A small autoregressive pixel model, trained from scratch.
Model: arch transformer_decoder, layers 7, norm layernorm.
Training: cautious_adamw at rate 0.0009, batches of 64.
Data: trained on crops of objects in photos (Visual Genome), 123503 training examples.
Rows from block 4, named by matrix and row number. Rows with one number belong to one neuron. Each number is 500 + 50 x the weight over its row's rms, rounded and kept within 0 to 999. All counts start at 0. Numbers have three digits each. After the name is the row's rms in percent of the matrix's.
# fc1: MLP up (model.blocks.4.mlp.fc1.weight, 1024x256), inputs 29-57
# fc2: MLP down (model.blocks.4.mlp.fc2.weight, 256x1024, transposed), outputs 29-57
fc1.50 103:504566503478556442482507433462482499585480489504463544524527496424589569530491505522567
fc1.51 097:488479516520523482548418467568426477418559556506466529566544442467503453487510560528503
fc1.52 083:509477506503529553526483467488497488566564425479529586457454538512535523520553522453477
fc1.53 104:497472490531481519529415436543483521453580431510494543427502555518586568574515532460506
fc1.54 103:527570522426518524484613505469511476536574500565505539515494522471530493431597432480485
fc1.55 110:415529477531430560542457483467490535547483529463490510410569479439581501574503468560570
fc1.56 098:404526516531459482459501533481513538544549477498512511555506522480519508525540557447523
fc1.57 091:507551556539571505494523490484507534480536521499518593540445476445510500487545557508609
fc1.58 106:564407527495443502561465501489548496541545402453526512527484532492406509511522518514597
fc1.59 095:407510566587543483567489503495478580467480546498496525521467454428459568456479521444523
fc1.60 095:442440411481488464482451485437472518479529483521519395423480544402565465499420566534544
fc1.61 098:418523517532485486437410469573463527477598517437644524498549434509524579512476492543496
fc1.62 085:519480486491509457441489475498490421490502569520569438427519495480436487567576446531559
fc1.63 100:521576552511477560550542536481483441432588513410510577477475466513469478509471609495562
fc1.64 107:433555570559506501572544501550543568576509479535442402406448420402479505455483481514557
fc1.65 111:455554616496585495548495392427443606516537478560515480488570520421590506443447457508555
fc1.66 102:442502521430474503553411547445395456521509538504495514528444466453539525529457550559590
fc1.67 097:510543460506422520570488457489475565558478465493503519445396489476488454472511477461447
fc1.68 088:493479549455487494537494459479505458521463547570495449484443556397506377454594581430554
fc1.69 102:376596433530573585615528504532575511508516431538491565508453491475565520424504524452513
fc1.70 088:498526499505510514508525561525347502591501489440490443405510424517563519551468439576498
fc1.71 097:535577542474481518499560415477488486494541391561534477456611527528602527494458468496577
fc1.72 087:497441516476471417403433445468578500567614463484524578481557523490532556562555459452467
fc1.73 083:522563513517477543473558515483548430448495497608593455489561549479547461472553518499433
fc1.74 104:483503590538465524507494448563475473519622497463576503524562530399559545452564412504517
fc1.75 083:547553504480561555533525491508508473487486474474475445617525570444508586475461546423495
fc1.76 105:541550453532505536452559500537511506438623551535514503366541534472510565450492505511533
fc1.77 106:482541432563457554489422576518552547437495489567573521502538553418544528530440475462522
fc1.78 084:468478626474422521512514456574456574483481499528439459572549466440532555437471548397510
fc1.79 105:486482452421469497472517597597496476494505427488465510553518545513469501480492562568526
fc1.80 104:532522489500358481478453517542582558506483431487460517556556567405521531426524485505516
fc1.81 091:499396530509523474454474489518468488446540483433582442463571557501504460474439533429439
fc1.82 096:536545503515444535539444479481430492437567515551617458583513617492546579512410420606580
fc1.83 107:453511438545551535578484478493439531476436536475448421439558490546532517596508512502441
fc1.84 109:441578424495475528438537512535454551479445470500447472553493514504522497496506585494554
fc1.85 096:425480547496416563519496475415526479523521569575488492439423519530426471448496448530551
fc1.86 104:414461540532489595463430541541590533502580508365491448585541518435577509509508422469500
fc1.87 097:545493491517480409495449572499437528525493576496467528563546504447579548630536444616488
fc1.88 076:545472468432505545531481447500545436517576497434501588568418474518433475497599566498423
fc1.89 098:493459553443409417550598508547487482512458519534476437491550463503445502493490532474540
fc1.90 109:478521445515458519533477535436493494536573448540565397472510586519516490478483533477458
fc1.91 100:563574506451423376497522467478379443499489490538474487511521428530542565506513449576514
fc1.92 110:513437529470520478507509498476539503406569476440527582533449559513523455468500473483449
fc1.93 101:400535527570541537592576560501545547424522488440536646546503549428581507506477484483468
fc1.94 101:489609449490461443566560529447422538503624480462467424574519526411578536487440462542504
fc1.95 116:485492419432450609484539400501566510527519471532512552415485411475447453462512529444481
fc1.96 099:538534464515531510452501537593481598455594463464486462631567453508556476538499433539535
fc1.97 107:438519491474414493521387508547517491524520586513565413524533597470486542490476480596599
fc1.98 083:452471480450379482500423550472574491502524494439473564468511477499443442530565436533551
fc1.99 093:446415503425473423513488406592586573475549484432507513525480539479419490472513439473541
fc1.100 101:507455416434446501451569508499507535487576536447476524554495520440444528474494493535462
fc1.101 104:510509447513401448541464440568348410408544449531471491479493464426439538445531505503483
fc1.102 097:539487469511521461596432477527455561424494550537581409536530461431440550535509500403457
fc1.103 107:444452459475540532567540554488405471485521545425483478442549557566550571523527538475588
fc1.104 089:507527543456566485483501499490508550492415571477450535533468462516495482501568457494450
fc1.105 114:422550568553458478459641474493561557495507461556517583515567604516503554497457560445493
fc1.106 092:404567455508575467601493474537569555484530467475449534513453487384437533457486547383495
fc1.107 103:505563543501467464481477501480444506539591437464535454514497546473502503542523495425508
fc1.108 108:424618522561589544479462520460500555491515509484502570494553524384567573526497513386532
fc1.109 120:505515542531472525457468467586448582450624541441528505615461577525578500488546457542504
fc1.110 102:474498468532561562589540479555500507526510404532468510514479475465490495430487433453506
fc1.111 107:420546461520410492649428478483530536444437535445456465491537447415494486493507485474551
fc1.112 111:495460486424458481511553567521529503431494541481478457535434500591510463459570499567439
fc1.113 100:447568517517387565440423512507464518453462575479499423585548440480513498570515484490513
fc1.114 108:487503592449487520414464498472451485460512454449519546508507477507548570563474456546561
fc1.115 097:459487496505347414533476453540476513509515512495477421490573414512614409534516543539465
fc1.116 090:489553554417548458523437521479432463522534474495509503489454413518488432538504568555489
fc1.117 101:460482468538483510538447511508491601564500416541474473496611495436472502546477461433525
fc1.118 096:439556469478547517458501432520466448492577490381531505501475462508533561443557503472406
fc1.119 093:435480563514554415484426507465577480471554480567512461519446583539400537435412476587493
fc1.120 099:524490489490421457447537461514511503487531548421462496541457469474495482544490434546596
fc1.121 088:485535486422454458491574470532502543441478485550491406566504530511502497498494509436406
fc1.122 095:570522555415591432528536429477493599531655519513432563554469513487506472552487452415455
fc1.123 086:540511497530466572531432418544455578536539550498411495445473486410425526480496518393375
fc1.124 100:446472482485552517511476459499503465485557491551498480473489528460603432480469377471531
fc1.125 105:509468451432465495557475440515552475506589555413604474552570483500413540459367399561501
fc1.126 101:560558511480546529524462493547502587485483556572466546518375515456547438475434521492523
fc1.127 098:491518426467405493539475561588524525421567515434573488575535513455524510465516468570563
fc1.128 088:530531489497563408494486613470450433532564485428475446454496504511553523584556439557523
fc1.129 076:583469486486588447552435474549496455502562535468388509529482460408381530562517478512497
fc1.130 090:514464447441393506476528493479545412528536470563576608385513470527470492510556521530553
fc1.131 099:440418481478502602543495496541555533580526575552473413543532444487441471519466434416480
fc1.132 098:482416482475494494464442624501450450488477457534595438505523563457562499434479536608506
fc1.133 118:475554537508509574513525459569472490515501451562445524414504433477452502457517410496419
fc1.134 105:536499445470429524487518474442451525487488517465564473498570530413571460557534571490514
fc1.135 098:464491432436444494471388446520489515516586598468540425459493531490612457457468481555486
fc1.136 098:527517591540427449505510473440531505450487505470578536584595459488423566509518566507574
fc1.137 107:494553494585508551528391544552524513479516492484489494524484443462563595476485468479583
fc1.138 098:476497609453402485479457542511552655482515487510545549462445463500473435473543442484447
fc1.139 105:459516454432501380536461437412520513445497446564504582546533498500606452474445518464532
fc1.140 112:496443467578427453500458566531417516400445632506566471477496507463515517446496566629477
fc1.141 117:446473450549485490555477544486538488482500471509572536491475553529545511422451464485478
fc1.142 104:469471396465406517513548474517522475515562474456532462417478566534480580541454491478446
fc1.143 104:541546528406382480473491492558512536461553453407419493546509602460510553496541515552515
fc1.144 109:523532484477404522486570463506516533530555369487537489438569466495509490452490496441481
fc1.145 105:531546542507431505567569578498531556404520531430541570423424521484502469435511445495511
fc1.146 106:512473426494433525477581411472514512493574393461495565426567486443573555572528410487503
fc1.147 099:425526470576567556546431487493512499521617491456505488498517486493515527500443419472516
fc1.148 095:498485471443537455560506458489554462502542527508555460469465589515499490515387532485395
fc1.149 088:463477454505508476581491434458550561454484513493537408475433497554538523530486436452564
fc1.150 096:488440502465458491460524506518508561512522504465582550431518477507473452497482514434413
fc1.151 082:527488481470445510549464405566488448453502435542546488378557488506443543529421512524494
fc1.152 120:480506581486610523436462470585571481483466568459516459561491536475455463522472506506550
fc1.153 090:445526541478451415454478527494519514472579463542555552511513534460487511532443518481466
fc1.154 105:531461486476486505485493446578544535428584517619535498508490512519481493489529394427525
fc1.155 109:503443485501408542510464533518428485492517511529522502469597541491478439555549466669515
fc1.156 114:496558498525436499486592476529417500481501557486521577518439531509461539515556443552444
fc1.157 096:488380538498448402431514575541488588554504398492550552517503478498503480494519458466399
fc1.158 101:458523526597511495502526496577458591441596538528571564501584456537573439453575559464456
fc1.159 096:458556488610503575518509468521445470558523552505455504533469530430596597437503499501578
fc1.160 096:522563559479501479515433483507460533502528503488563511494494535536374479362566512443506
fc1.161 117:473481542477496487452571478505463518498460476526512557556569570447529521491487553519461
fc1.162 096:421576521441571435551395574531525484412541568499552489428481488494433433509550448506624
fc1.163 093:464469624437485480566475409530479502540505454440499434476554436466459516496531525492549
fc1.164 100:464542543442494521648454557557467541484525452349475467471596461370531483441552430519612
fc1.165 119:399557511529567515462437511496513550464454588458453476520375495515493425477526536554477
fc1.166 101:546535520562551500424452543576506506535501532511508526534546482462514456523457478581548
fc1.167 116:428483518513444497560524476528463439506445495582467467509549447447531526518543449568473
fc1.168 098:512486474499483474501457524550473436416491452431533542418479493400499527474424531549563
fc1.169 101:539484473434450469468573556531564514525556472551547447527557558469443550400486578613549
fc1.170 102:560565465477470503481561517607440555508482443513478465539531477413512620570537516480576
fc1.171 094:507604482593559442540484419538553540510475475333499541502533461412510543515420529527483
fc1.172 105:501570504439419379509470409552466554522534527555466493598432559509485486559546481432637
fc1.173 104:469524449501394480582504541439537537448462546475475518469561502484535560496484528486605
fc1.174 107:444520435627429534445407488539455551404507452536484481470478439487524493472451491574532
fc1.175 098:464480559590537563527457533539564455544543486507607509564557523537515571472372508478490
fc1.176 105:447460440498458500488455471447495489476483572380538549515513563553519511483550573461468
fc1.177 087:519522560524576494487505477548531595487489532553524588435491507461533432422553488468555
fc1.178 098:411553488543493496480560522543509473436448563561611462543467496459465569460517546481443
fc1.179 090:443497545516528512495464556455496526481497521505497521569453525563449507532517433555450
fc1.180 085:534509503514523464564533532474482539529557436519531564508508464382579464498581516449593
fc1.181 108:469520513586353484527469509551447511516489511456474464459491530468461591562484466560529
fc1.182 097:469509447459374496476486543461507525439507466458566542506541567526545480591380522541445
fc1.183 101:503544454519498515484470610497520438507482382512612465523566508472500461525557440597465
fc1.184 096:479604496540560518528590550638481613545586498551458542577428466458516525530540417450526
fc1.185 104:422498513498523519558514503516477540475513518487529443437560575441552518588519492525509
fc1.186 107:422599575576512518448416493548473561572500461439469449476446478383537438469443516474476
fc1.187 096:391440483485494444497496388511491463452498580503480330466596486546593547571460539558540
fc1.188 096:422537455475462536550511417572547485508497489421502471472474467507455516553531441375585
fc1.189 097:524564539532496524503488515628481546496593500457484469573488483466491417485533470485557
fc1.190 097:559583472421451489486515518636518485507425491505569552528533560406444514496495487606480
fc1.191 106:481417524463530535506587487455469470525517533472561547475552453476532516436519508525581
fc1.192 104:582520487501431457474488518521550438537420477540527454617545586528496514513548513498527
fc1.193 118:483480433516450550534468514470532546474614492551498449567462493468476442498484459541635
fc1.194 093:492556513457480514477475499497582461562498546496593467489543554511524577483539514440506
fc1.195 093:492515536449466477415495454503557465532568514458496487442554483548472566486544486495559
fc1.196 096:520580515512552562499448484474464464433529512555540565550515602469508579479494442552534
fc1.197 105:495561418512496484505563569500471561471579567471470416480487501515643467480510455497559
fc1.198 112:489495462578446437511477474591550664474514560484527508525489576442558519577435571480504
fc1.199 097:486449468532406533416429485486545621392566495450521541430649509522551457472494573505437
fc1.200 098:557530518485519526569561520457490455535480420509574473552588564409521579471419494404549
fc1.201 097:398613501605563480556472391524452598535481494547401515572429456424524470445524477445587
fc1.202 101:440507445509415582463542529528559490511544494592470511583507568463520548516527497453590
fc1.203 080:471394449395407515479520518569550471527505541529513493446534471508443490498600501517470
fc1.204 097:475549497432560491550540439572387537539530543570530502448470403521482466578563441454467
fc1.205 100:516586464494508456551406529504426524549428501476506472567584498523519616463490519557575
fc1.206 093:447461470532510575590379489527560592508540497432530502484420458425433488495507531540459
fc1.207 103:444486512500512507595532585511492515384506526491529492535473596415561585456420578567468
fc1.208 105:511405453467512543571505533486454464608478508446532495498502514517461520549414401416514
fc1.209 101:480418564501486524493536475503565531522466498417534462425502477475411493559530558542576
fc1.210 097:476461467524476470585490454543551471438434448484493461483614546481512488550498547409563
fc1.211 114:461454560542470502584592442584548490424563495476470513559501525434549557385496574457609
fc1.212 093:428545460570455472545580495536459466430516482533591458529562589560569491489544460504391
fc1.213 100:468488499522470471543544435503550425515533461395516480476539535467376529525504500367475
fc1.214 095:485512483468481409509499371521524589436520481555483433448580500487513520528501474447433
fc1.215 097:444500506522580477571517419503518542441535536401563562598498497544499551488536367442418
fc1.216 099:502447477456533458509388489533435540540454543495604481497534535553493537517522456476440
fc1.217 101:405418521440526548500431443633571590423513511552455394576540504478463473503497473461477
fc1.218 105:491551589554555505448550451467479501481559481411501535574453520506573529470475431486516
fc1.219 091:523472477584485570499545506486521502509465514513490575505514518486557425474452454510542
fc1.220 087:441546536495498512431415520513444579486514496468510577411458555447447563499489585495516
fc1.221 114:441571540477560520493524398573464547511572518448432438529445460454573426484483475470484
fc1.222 095:499496498408513388504505552509430529471511580475509403479486545492514505537576511484520
fc1.223 096:462533508389400427500502488475536574462506521466457552544464484583525427552513470517505
fc1.224 091:407515509436529497462461472541517512540374522516518507536488513440435487492490519428469
fc1.225 107:414479474555368599512491624554422495352519462513573422476544532478553558535468539509544
fc1.226 090:460405547434519522573431523569578599424449628503553464531444476482427401462498500491606
fc1.227 092:537480528494516474525461527528491501471603503426475551489523495515421486481483516539555
fc1.228 106:532544552469553480451490531559382523561607515461461453608484497492569493532534487438615
fc1.229 097:529416445450414543499521589426508507471579519376541535372538480460487412536582491614564
fc1.230 107:486480433539469501562514371482479500435577479481486572561557463474528458482468467422455
fc1.231 101:420475507596533535551470535490442586455534508509487475552548475516551474594532518434575
fc1.232 106:507469521541411454496517460542455463440530516584480527468499544545505447437460524602564
fc2.50 100:420473538454534558495537509432584609542501521531480465523484461391458431521475442499531
fc2.51 098:447512514484533554469577518515556546521480504463476536354432553479431572464469554472419
fc2.52 081:441536459476484470436564609544441442503505452554449468467511512544535457497496438482456
fc2.53 098:464518541508569429466540608412488568529422548506445492561466518516481489588493507521504
fc2.54 107:509524437492519462472495537580505436455590373605473578520570449454566506514530408449430
fc2.55 108:516515505506489500499513542465507534614546488420444451448504614543522474531521456433553
fc2.56 101:540591523558590423488553485464458582508580490480462415434417602503496500440473445431511
fc2.57 086:498492569473565522452441522477468535427553487538468538480496487465516437428459590435521
fc2.58 113:480465510519571416535481492451497461526475539570571411565498562553525540496467606521486
fc2.59 112:653492489404506477511447560488456457419477519524524513535562548536570513592537410561431
fc2.60 098:510465573426400533556392515485661590560537530520506487526494416499448555536485450507497
fc2.61 109:546600495432479439448484552497474463505503517452515464552562531519401466507508428568505
fc2.62 080:530466457501517526438548539560505513472611417441586476537476514574560548448564456557482
fc2.63 100:468530523439591456495519526516483609492451493465522505587426557499495593527484439457471
fc2.64 106:461462513532436500499529517552473545491477505531449460533475476517453597520437540513565
fc2.65 125:506487463440528481481503420466467446569441484579524412556436479462534500561500471522419
fc2.66 087:541624449620503540465529449497519496462511491457441568554554564519501532474464550491452
fc2.67 110:542424483517393510463578497551518462485592509499522495527477577609480497547493456617492
fc2.68 078:591566514543476465478459540546546585447530507510547496545433474462548451440464486485506
fc2.69 108:590551517456394516479488548465456493477505501553500543469499513598455437459565515509485
fc2.70 087:517542591486527461496509515512529477492487429424532432470535556420457473477556548450541
fc2.71 100:455452435518565458501484482504524478534483546443458543483469464583488534501519548449457
fc2.72 088:459513520483516488451522537453488517549358497547506554559445546544460416513592522446489
fc2.73 078:489450517598460474451532517541583561556541438501561450549424519525442559539523442477530
fc2.74 102:530549520464481525486510489499420497555518467532473559456463552509585526549565562576477
fc2.75 088:528584459512458423488524525446588441478519470542502472488580484542513562431506501542536
fc2.76 106:448540456539544417498559479528465585451554547524522563547441486518569508502569530413442
fc2.77 109:482502504466480492494472555513430562422594510511471464498369553447487446525558443502586
fc2.78 091:570468436523509480577510521517512465368528509581481541537476480509549497461550496487518
fc2.79 099:497494517465523463540400538566513551446535463507510489533545511377447540510483574436539
fc2.80 097:484479568409476487435576466531428505490587523568534493462535515491487568487508445565477
fc2.81 104:488497453499487506519535547487493431377547535467595571471520507653534575496432494609542
fc2.82 096:449455440547544530384547529558482398563555512454518389537486515544520451548437405417495
fc2.83 112:582471466397397460536468500530443527481602521473530546502610499515478545518546584467440
fc2.84 109:535422613482489474549509498544527556561568450542430480510497592407559508530508398546454
fc2.85 089:478499468455497524485477474511565507479551412506576559580541523468518437438477465512533
fc2.86 101:507501459553595430479522524549510561464455491515422519486530474571505562486551443480372
fc2.87 095:440457518526502459483522498442473442521529423503495556495477538549551417416503498454524
fc2.88 074:522514484460515465441532535517512504399580571534533447456432457463479500442557485458513
fc2.89 100:487507442520597569519431678479496610552498531402534502462597453429526491456430504561506
fc2.90 111:482602507520390449435550496565544516507468509573473559541492473434435558508550482452473
fc2.91 099:523522429496526482537467444511516513543484449403461518503445485538453520489510571490535
fc2.92 125:490499471552500482535521540455581460506476470589427538582499543540540525495526503417385
fc2.93 100:557502448518476539466464483504546511491533513510466541576484530474447557522589451566589
fc2.94 104:491538577542542412585514577482500591521497466545494501592370490436558518520496472472487
fc2.95 113:459598428452458452510589460501459535400510523573494508617552599463481563513546403551486
fc2.96 102:441503569526506572529602485541468495609562463516488549402521512495333500391487520446534
fc2.97 108:550454451493505509527532414495438510498559513537486427518443496497522498428423500524583
fc2.98 077:476589460488537444513485480502434595553476522473565457553551543432516448509564481491552
fc2.99 098:414502504453443453448479568478434516554533469519514455549539528490571573516523440528538
fc2.100 093:485475549374487438598448505428589532478548446500511571491495514467414489581494491509567
fc2.101 104:489469442508464478527582511541453447563437529546455564628480528565381540505579563461533
fc2.102 098:527448510440427524589531564519477528472472574451556493500529505562605442432469434534475
fc2.103 111:559494517425432496564537446522490603485515451456530431519520403441541434450413437519571
fc2.104 087:494477493555465476404488597475452503484548516483537461444472567455425536580552547501515
fc2.105 115:539508453444529563460439581502524559543599442587461519540507501439479476465475633455461
fc2.106 098:497505448482510471556562447500543426449542555543471538427440519458552438427529485485458
fc2.107 111:478524456434492557553511467466540499421455456524510502524515449562641506523476447528465
fc2.108 106:578581543510476493479572478536504570399521456610504578477425593453451494474600518421583
fc2.109 118:460457491574548532509542400484487453534498429429541502491468528474512586472432397549549
fc2.110 115:567404431423406438494510488525486443501517543501552529515580476525550387477542445583501
fc2.111 102:606440558477508495449489573451451530526624549525547498394530572434513407510567572470533
fc2.112 115:543485563500566390469411435511507468552432532589507481510481558422533459589523487509532
fc2.113 102:559532628498521472520517482561488475482378505470460539532558517444492551500515506448573
fc2.114 102:516482541596431522559456388508489561579532385511508432557565526526629505532538506467505
fc2.115 092:513476480410460481539540552520503580464480586497581471499452561505513525541441479501484
fc2.116 088:523483473551462605463510485575462464476508551497512533461447511516581575446521437487504
fc2.117 091:536590484504489560534538459529471457582401496623483442480572556474580560519516486469449
fc2.118 095:634471482500440555412432570524574412489459434488469547488568599580565583485564527518470
fc2.119 085:474533565495462445469465539419537483482530477459448515381571537434576412491461555539532
fc2.120 099:535481555493475560577407584507501558554578485481537531452446431535482533492504447511431
fc2.121 085:518487565399603489535398487460558466498454488440512583431593463450444469544465442520548
fc2.122 098:415446486495543588553528490478561407535538428488511457448530427520473503564435488509505
fc2.123 090:362563583521619607384532429549483473606455474435483499453579427526525528458494512464554
fc2.124 105:405411461495400451461475457500509579492490518534442448500517524531436557463542517592452
fc2.125 101:444524503533520528526545471417516407472464546464477507414384518498556530510451495582445
fc2.126 102:525472594471458529568527478552495469410463486469530567472455456457509492437517439505477
fc2.127 102:564479453552477489498506450470459526448616571547433541517457498509504475586418518553415
fc2.128 079:540492491577464528458487397525454559413437508557543538522449436453580557521588453538493
fc2.129 071:461484538474556522498491514544536493509566557492565488490556460478530451501572508472517
fc2.130 094:518571570562430472469513433573524554435585535522460440480560535464442396457556411516474
fc2.131 093:520503483529495507485451509460585500592445454544559527454525524527507525514481565473406
fc2.132 103:544523444545462559495545484425476463516508477515564553458472492549558545534427520508464
fc2.133 109:633500541454560438519500469461536518442526570546571496489459540529517446497437611451455
fc2.134 111:488399459502507417495506543432577488508495526568454551513521469464438495440467473528549
fc2.135 099:582572549563489457547488539557501512468371478586508573481515460540451561461449591463427
fc2.136 099:524450510531586535519535455596428485553466515491474438497522455496510598444560420589489
fc2.137 098:480493557467539534562577403551481617540493564414487483577556431515346456511444530426463
fc2.138 097:441466516533407468456552460474472463446511410457525523519461443515507488526398492511528
fc2.139 096:486521470432409424563449400497547520556553469449548441487530524475619464449477564522439
fc2.140 109:531543508569477415513440495542500550501570487491384525461439527515561444500456504429441
fc2.141 114:444546418475519457486457548417491467523590480529498516465496515509558460500503513530487
fc2.142 107:448570578482516535467612513494512525557488560553511479449442490501478515548588501528548
fc2.143 099:518543519458525485452514475581471466493650500435476493582463508595405504471454454517491
fc2.144 108:608633527513417521418419608586531529498502497592465502551523461508517467583635465441545
fc2.145 098:509433418526525509539479591525546481471554488521521505491548587492462519539527462509353
fc2.146 118:453530446530539532482546523524524618450398515501456547572511477537475518466542554481504
fc2.147 095:521533563443505525504511440452459533548454453415515502561479546438501541444521483472438
fc2.148 098:530442486502476546489553534441547447473528535473523517485422472480554464521419521577484
fc2.149 087:418579506525476547504509479499574567489535419543481591487447515564568544447431490564386
fc2.150 109:417473596582485527502451575471515499522473505466436528524450484464482442459483480535502
fc2.151 087:522535434520567522518546492492450441540550495404571637453441537547475551471448476492447
fc2.152 103:522492509502510611529474480471522591534506538454503463536461512497420501476429476448513
fc2.153 110:571437507485427504496544511519516470483540536488513470520442485497552550560507473532479
fc2.154 100:482569455441466510450484537576485501473525505542617454478556506551507469498515544397540
fc2.155 111:525500572567610514494523403515586566542398506444400538529448463441439547475392459471487
fc2.156 113:470493433636524550469558548598533454473550446453530499549579543521500503548531505523471
fc2.157 097:420545545501508480527585549380452439549502452375483559462493410496559414490504490547524
fc2.158 102:499480569484515445497539460463534386489444471446427513346398402518524468518538556446487
fc2.159 105:490537484478484564486564585543461387456440398498552490444561486494556585584465487457420
fc2.160 097:497477425580359457465551448437525519491485506425505482468456503490583462593464543518537
fc2.161 112:523511547560437496550506534532449484555506501539556505432536488481469489541552402431485
fc2.162 089:518485460531410580477527586524587564570556497546612502573503548461492554447541544580469
fc2.163 090:571545538530506588492514560455491567484517493452482494541447551557451492421483521429491
fc2.164 105:504460499544636503474596480394486439501512513478479475408458570427409516525377451512506
fc2.165 115:588540539544483544442466494494493383455510510563559466488473456456388451543564486469493
fc2.166 095:514527492504423494516491578413457507504473484456493580552585523485480531432453442391430
fc2.167 112:612496491600525491503424497524541475512507524453552486464542517407427496551551559548478
fc2.168 108:500512445470506515592461530537410563431531532637477501570495451574510568524457507440428
fc2.169 105:477459560518472527574566485541480509504478492477517453478427469510401477449479472485413
fc2.170 105:485512541536606443502535524494540464461499513593462563472424565520426516533545456480395
fc2.171 096:495406518506588531418498438532556489584467528560540485465487424578490590469427435472460
fc2.172 094:433456581416545592469536499513512484377545537514540419538536487467466445453521458441510
fc2.173 109:450509412452535448533545510513542545498477451492534644490464479506559473488494477509440
fc2.174 109:465523504531482499526500633504510545516533487463456488480521563509520450526474514456438
fc2.175 107:603507403463490551451551554499427466417528496451556438448543518573545542484485568512512
fc2.176 105:593506511436551470436530459447492426462562560503520486473473525595411536519464481505464
fc2.177 091:452535530428540513449477499549439410449429560500619490513454543580447488523517567475494
fc2.178 095:453484458482458550559581524508499426472510443510530502456502514509432534513488392543500
fc2.179 095:599467495567411455554587509499477418524497560596488559506524538466478516445489522469532
fc2.180 082:547473528542489403430606387441494466527531551566491470423408528552497526503483553526514
fc2.181 104:520567461535468561500423528587558550564546521455498503513507510510387498499462451491535
fc2.182 107:472584517513600492478562468509493465477594489520533553502501515432488506513442639481481
fc2.183 095:437463495549535614555552456522509454440435474435480575459477399516489579449523498513505
fc2.184 098:574477438497553579458533483583487530371583476502559460472472578450437533506514529483510
fc2.185 095:514533479488488509518553488550610458528520383476464488608482553463478462468468522480629
fc2.186 105:489526576420569464522459418578455531441567419512442587491570439491457555429572561512557
fc2.187 092:574504482600446544465496566436496469456467460529568500436532501516455575498492461466501
fc2.188 097:479512516524471441484437421455544463581436576455586471559450477483432531489538482525418
fc2.189 102:559543556431565520468455518603402492472517508575553482465515489483507482616582512435571
fc2.190 091:454514540538506569553474428482521476570564500525558513426545530530539522486528458523441
fc2.191 099:517582571513518540491509586457515441473460505457435367482483494491441486544523487510567
fc2.192 100:399435551517566401442560491453443468565424452480449462438509407541567485413553461491535
fc2.193 118:471526549471538548423468508580507594512468518492486489489433438477483433471493399604493
fc2.194 084:473469444531483559480544509515468497561535458539396576493458390489516470474494467558345
fc2.195 095:573519480423445507549436668453491445580498483529442531422523477586473502434461505569407
fc2.196 083:520515538420502515413551587442436456458568448506539516413506464526414494585497487438493
fc2.197 107:486468532514500461537438546598505494537600522514551529516493494496402520656481590415542
fc2.198 123:546536597533502533544458565468426490437463457438445548559448568461419526459461510472494
fc2.199 102:531456489565565479498533502401450443561519500489490449532571444528456519578447532431479
fc2.200 110:413424442524451451484440563476448434538471449428594449487514482575594540499489455652593
fc2.201 102:546469522440474504489569601454441555487583496520499504514528476433461418510534525599593
fc2.202 102:526457451479450489489543578468466555439432542412493579594506429504515497486490571544501
fc2.203 077:443477483531528450425446489535530559433427481406547485563453542541533355523520405540473
fc2.204 097:577509449450445457520499471452536430436412502532544566553439596455508443544518488546489
fc2.205 089:521424573440505474541520427449394418479584485531490525474448517572514505566475430515505
fc2.206 091:492499522488438460469483475512499521477417510514485482401496490436501437433525525543464
fc2.207 096:485478541470415520496510560467534444594452546398455540547435476434524493475503572532515
fc2.208 117:518549526456512490445487401519453499498467457537484429446582510574406577468430582569520
fc2.209 105:530532587545556468395388575534495623524590524501478437471594571534504471573470461500556
fc2.210 106:366489493572502544523595573518440621506493505440426552563384464519533618485482484560473
fc2.211 110:465389576439496493463494549489512523548407562451482426558551564466461444570515494487457
fc2.212 094:439495502488521441418395494555481387487427417428569475507490511520464499518467501491554
fc2.213 098:469486488516520428465573500567533480474482509542569545432488531549589484481480518544410
fc2.214 087:536516533525468590455537550499516429573525524513452462529566493456458389474449504434471
fc2.215 104:575459541519477510535510520477603504435476574401527489498460501529462386544421386550406
fc2.216 102:582447465519445455470562418478428491443501414540498495559542574547469488518547410516563
fc2.217 098:545436601466477531577534435516559532538457513514489533518527552483498547486475505495442
fc2.218 105:472464456521538456480434515540478498429482453465475496562556570461486513517515416471470
fc2.219 098:631522484425491477525500581555510530549555563531538529557482526602542449546554466603433
fc2.220 085:537455552435527571511476518525570500416560507575425593427427488424490485504534493444618
fc2.221 109:537452463419617418515510505441476430489416549498507484550515423490458462479532500501416
fc2.222 086:495479489540613483477571490516510559440512576513544529492474432492476462497569580448505
fc2.223 103:453505525506492556458461613520455450508601475447504541545554581520475496591551572452471
fc2.224 099:560448464512442597532462462521442444532468546514556507506504525519552505526558499574528
fc2.225 105:516592505487451490506515563479552481459545442466472475526459515531496469466453539510619
fc2.226 086:512462500487485494511418482414596511551511492448500428546475518452539434433418465493475
fc2.227 094:498481523400572519528533463457451477448416506586521433518519488466464491409472471478463
fc2.228 105:495449449453528588478448388504415528527448453606507418523475434513502532478540573504495
fc2.229 086:480525588573554388419427546513501593451436493584459518520463446531539503446591476454524
fc2.230 110:444534518515489440422631414508475562545463513548400549443445532575420440432553538471483
fc2.231 100:553468618522518469466528517533530416582486493502495428558579584458549515465511538546526
fc2.232 100:537573550566544541489524574476556585518508533594515536526465578464506459507497514482443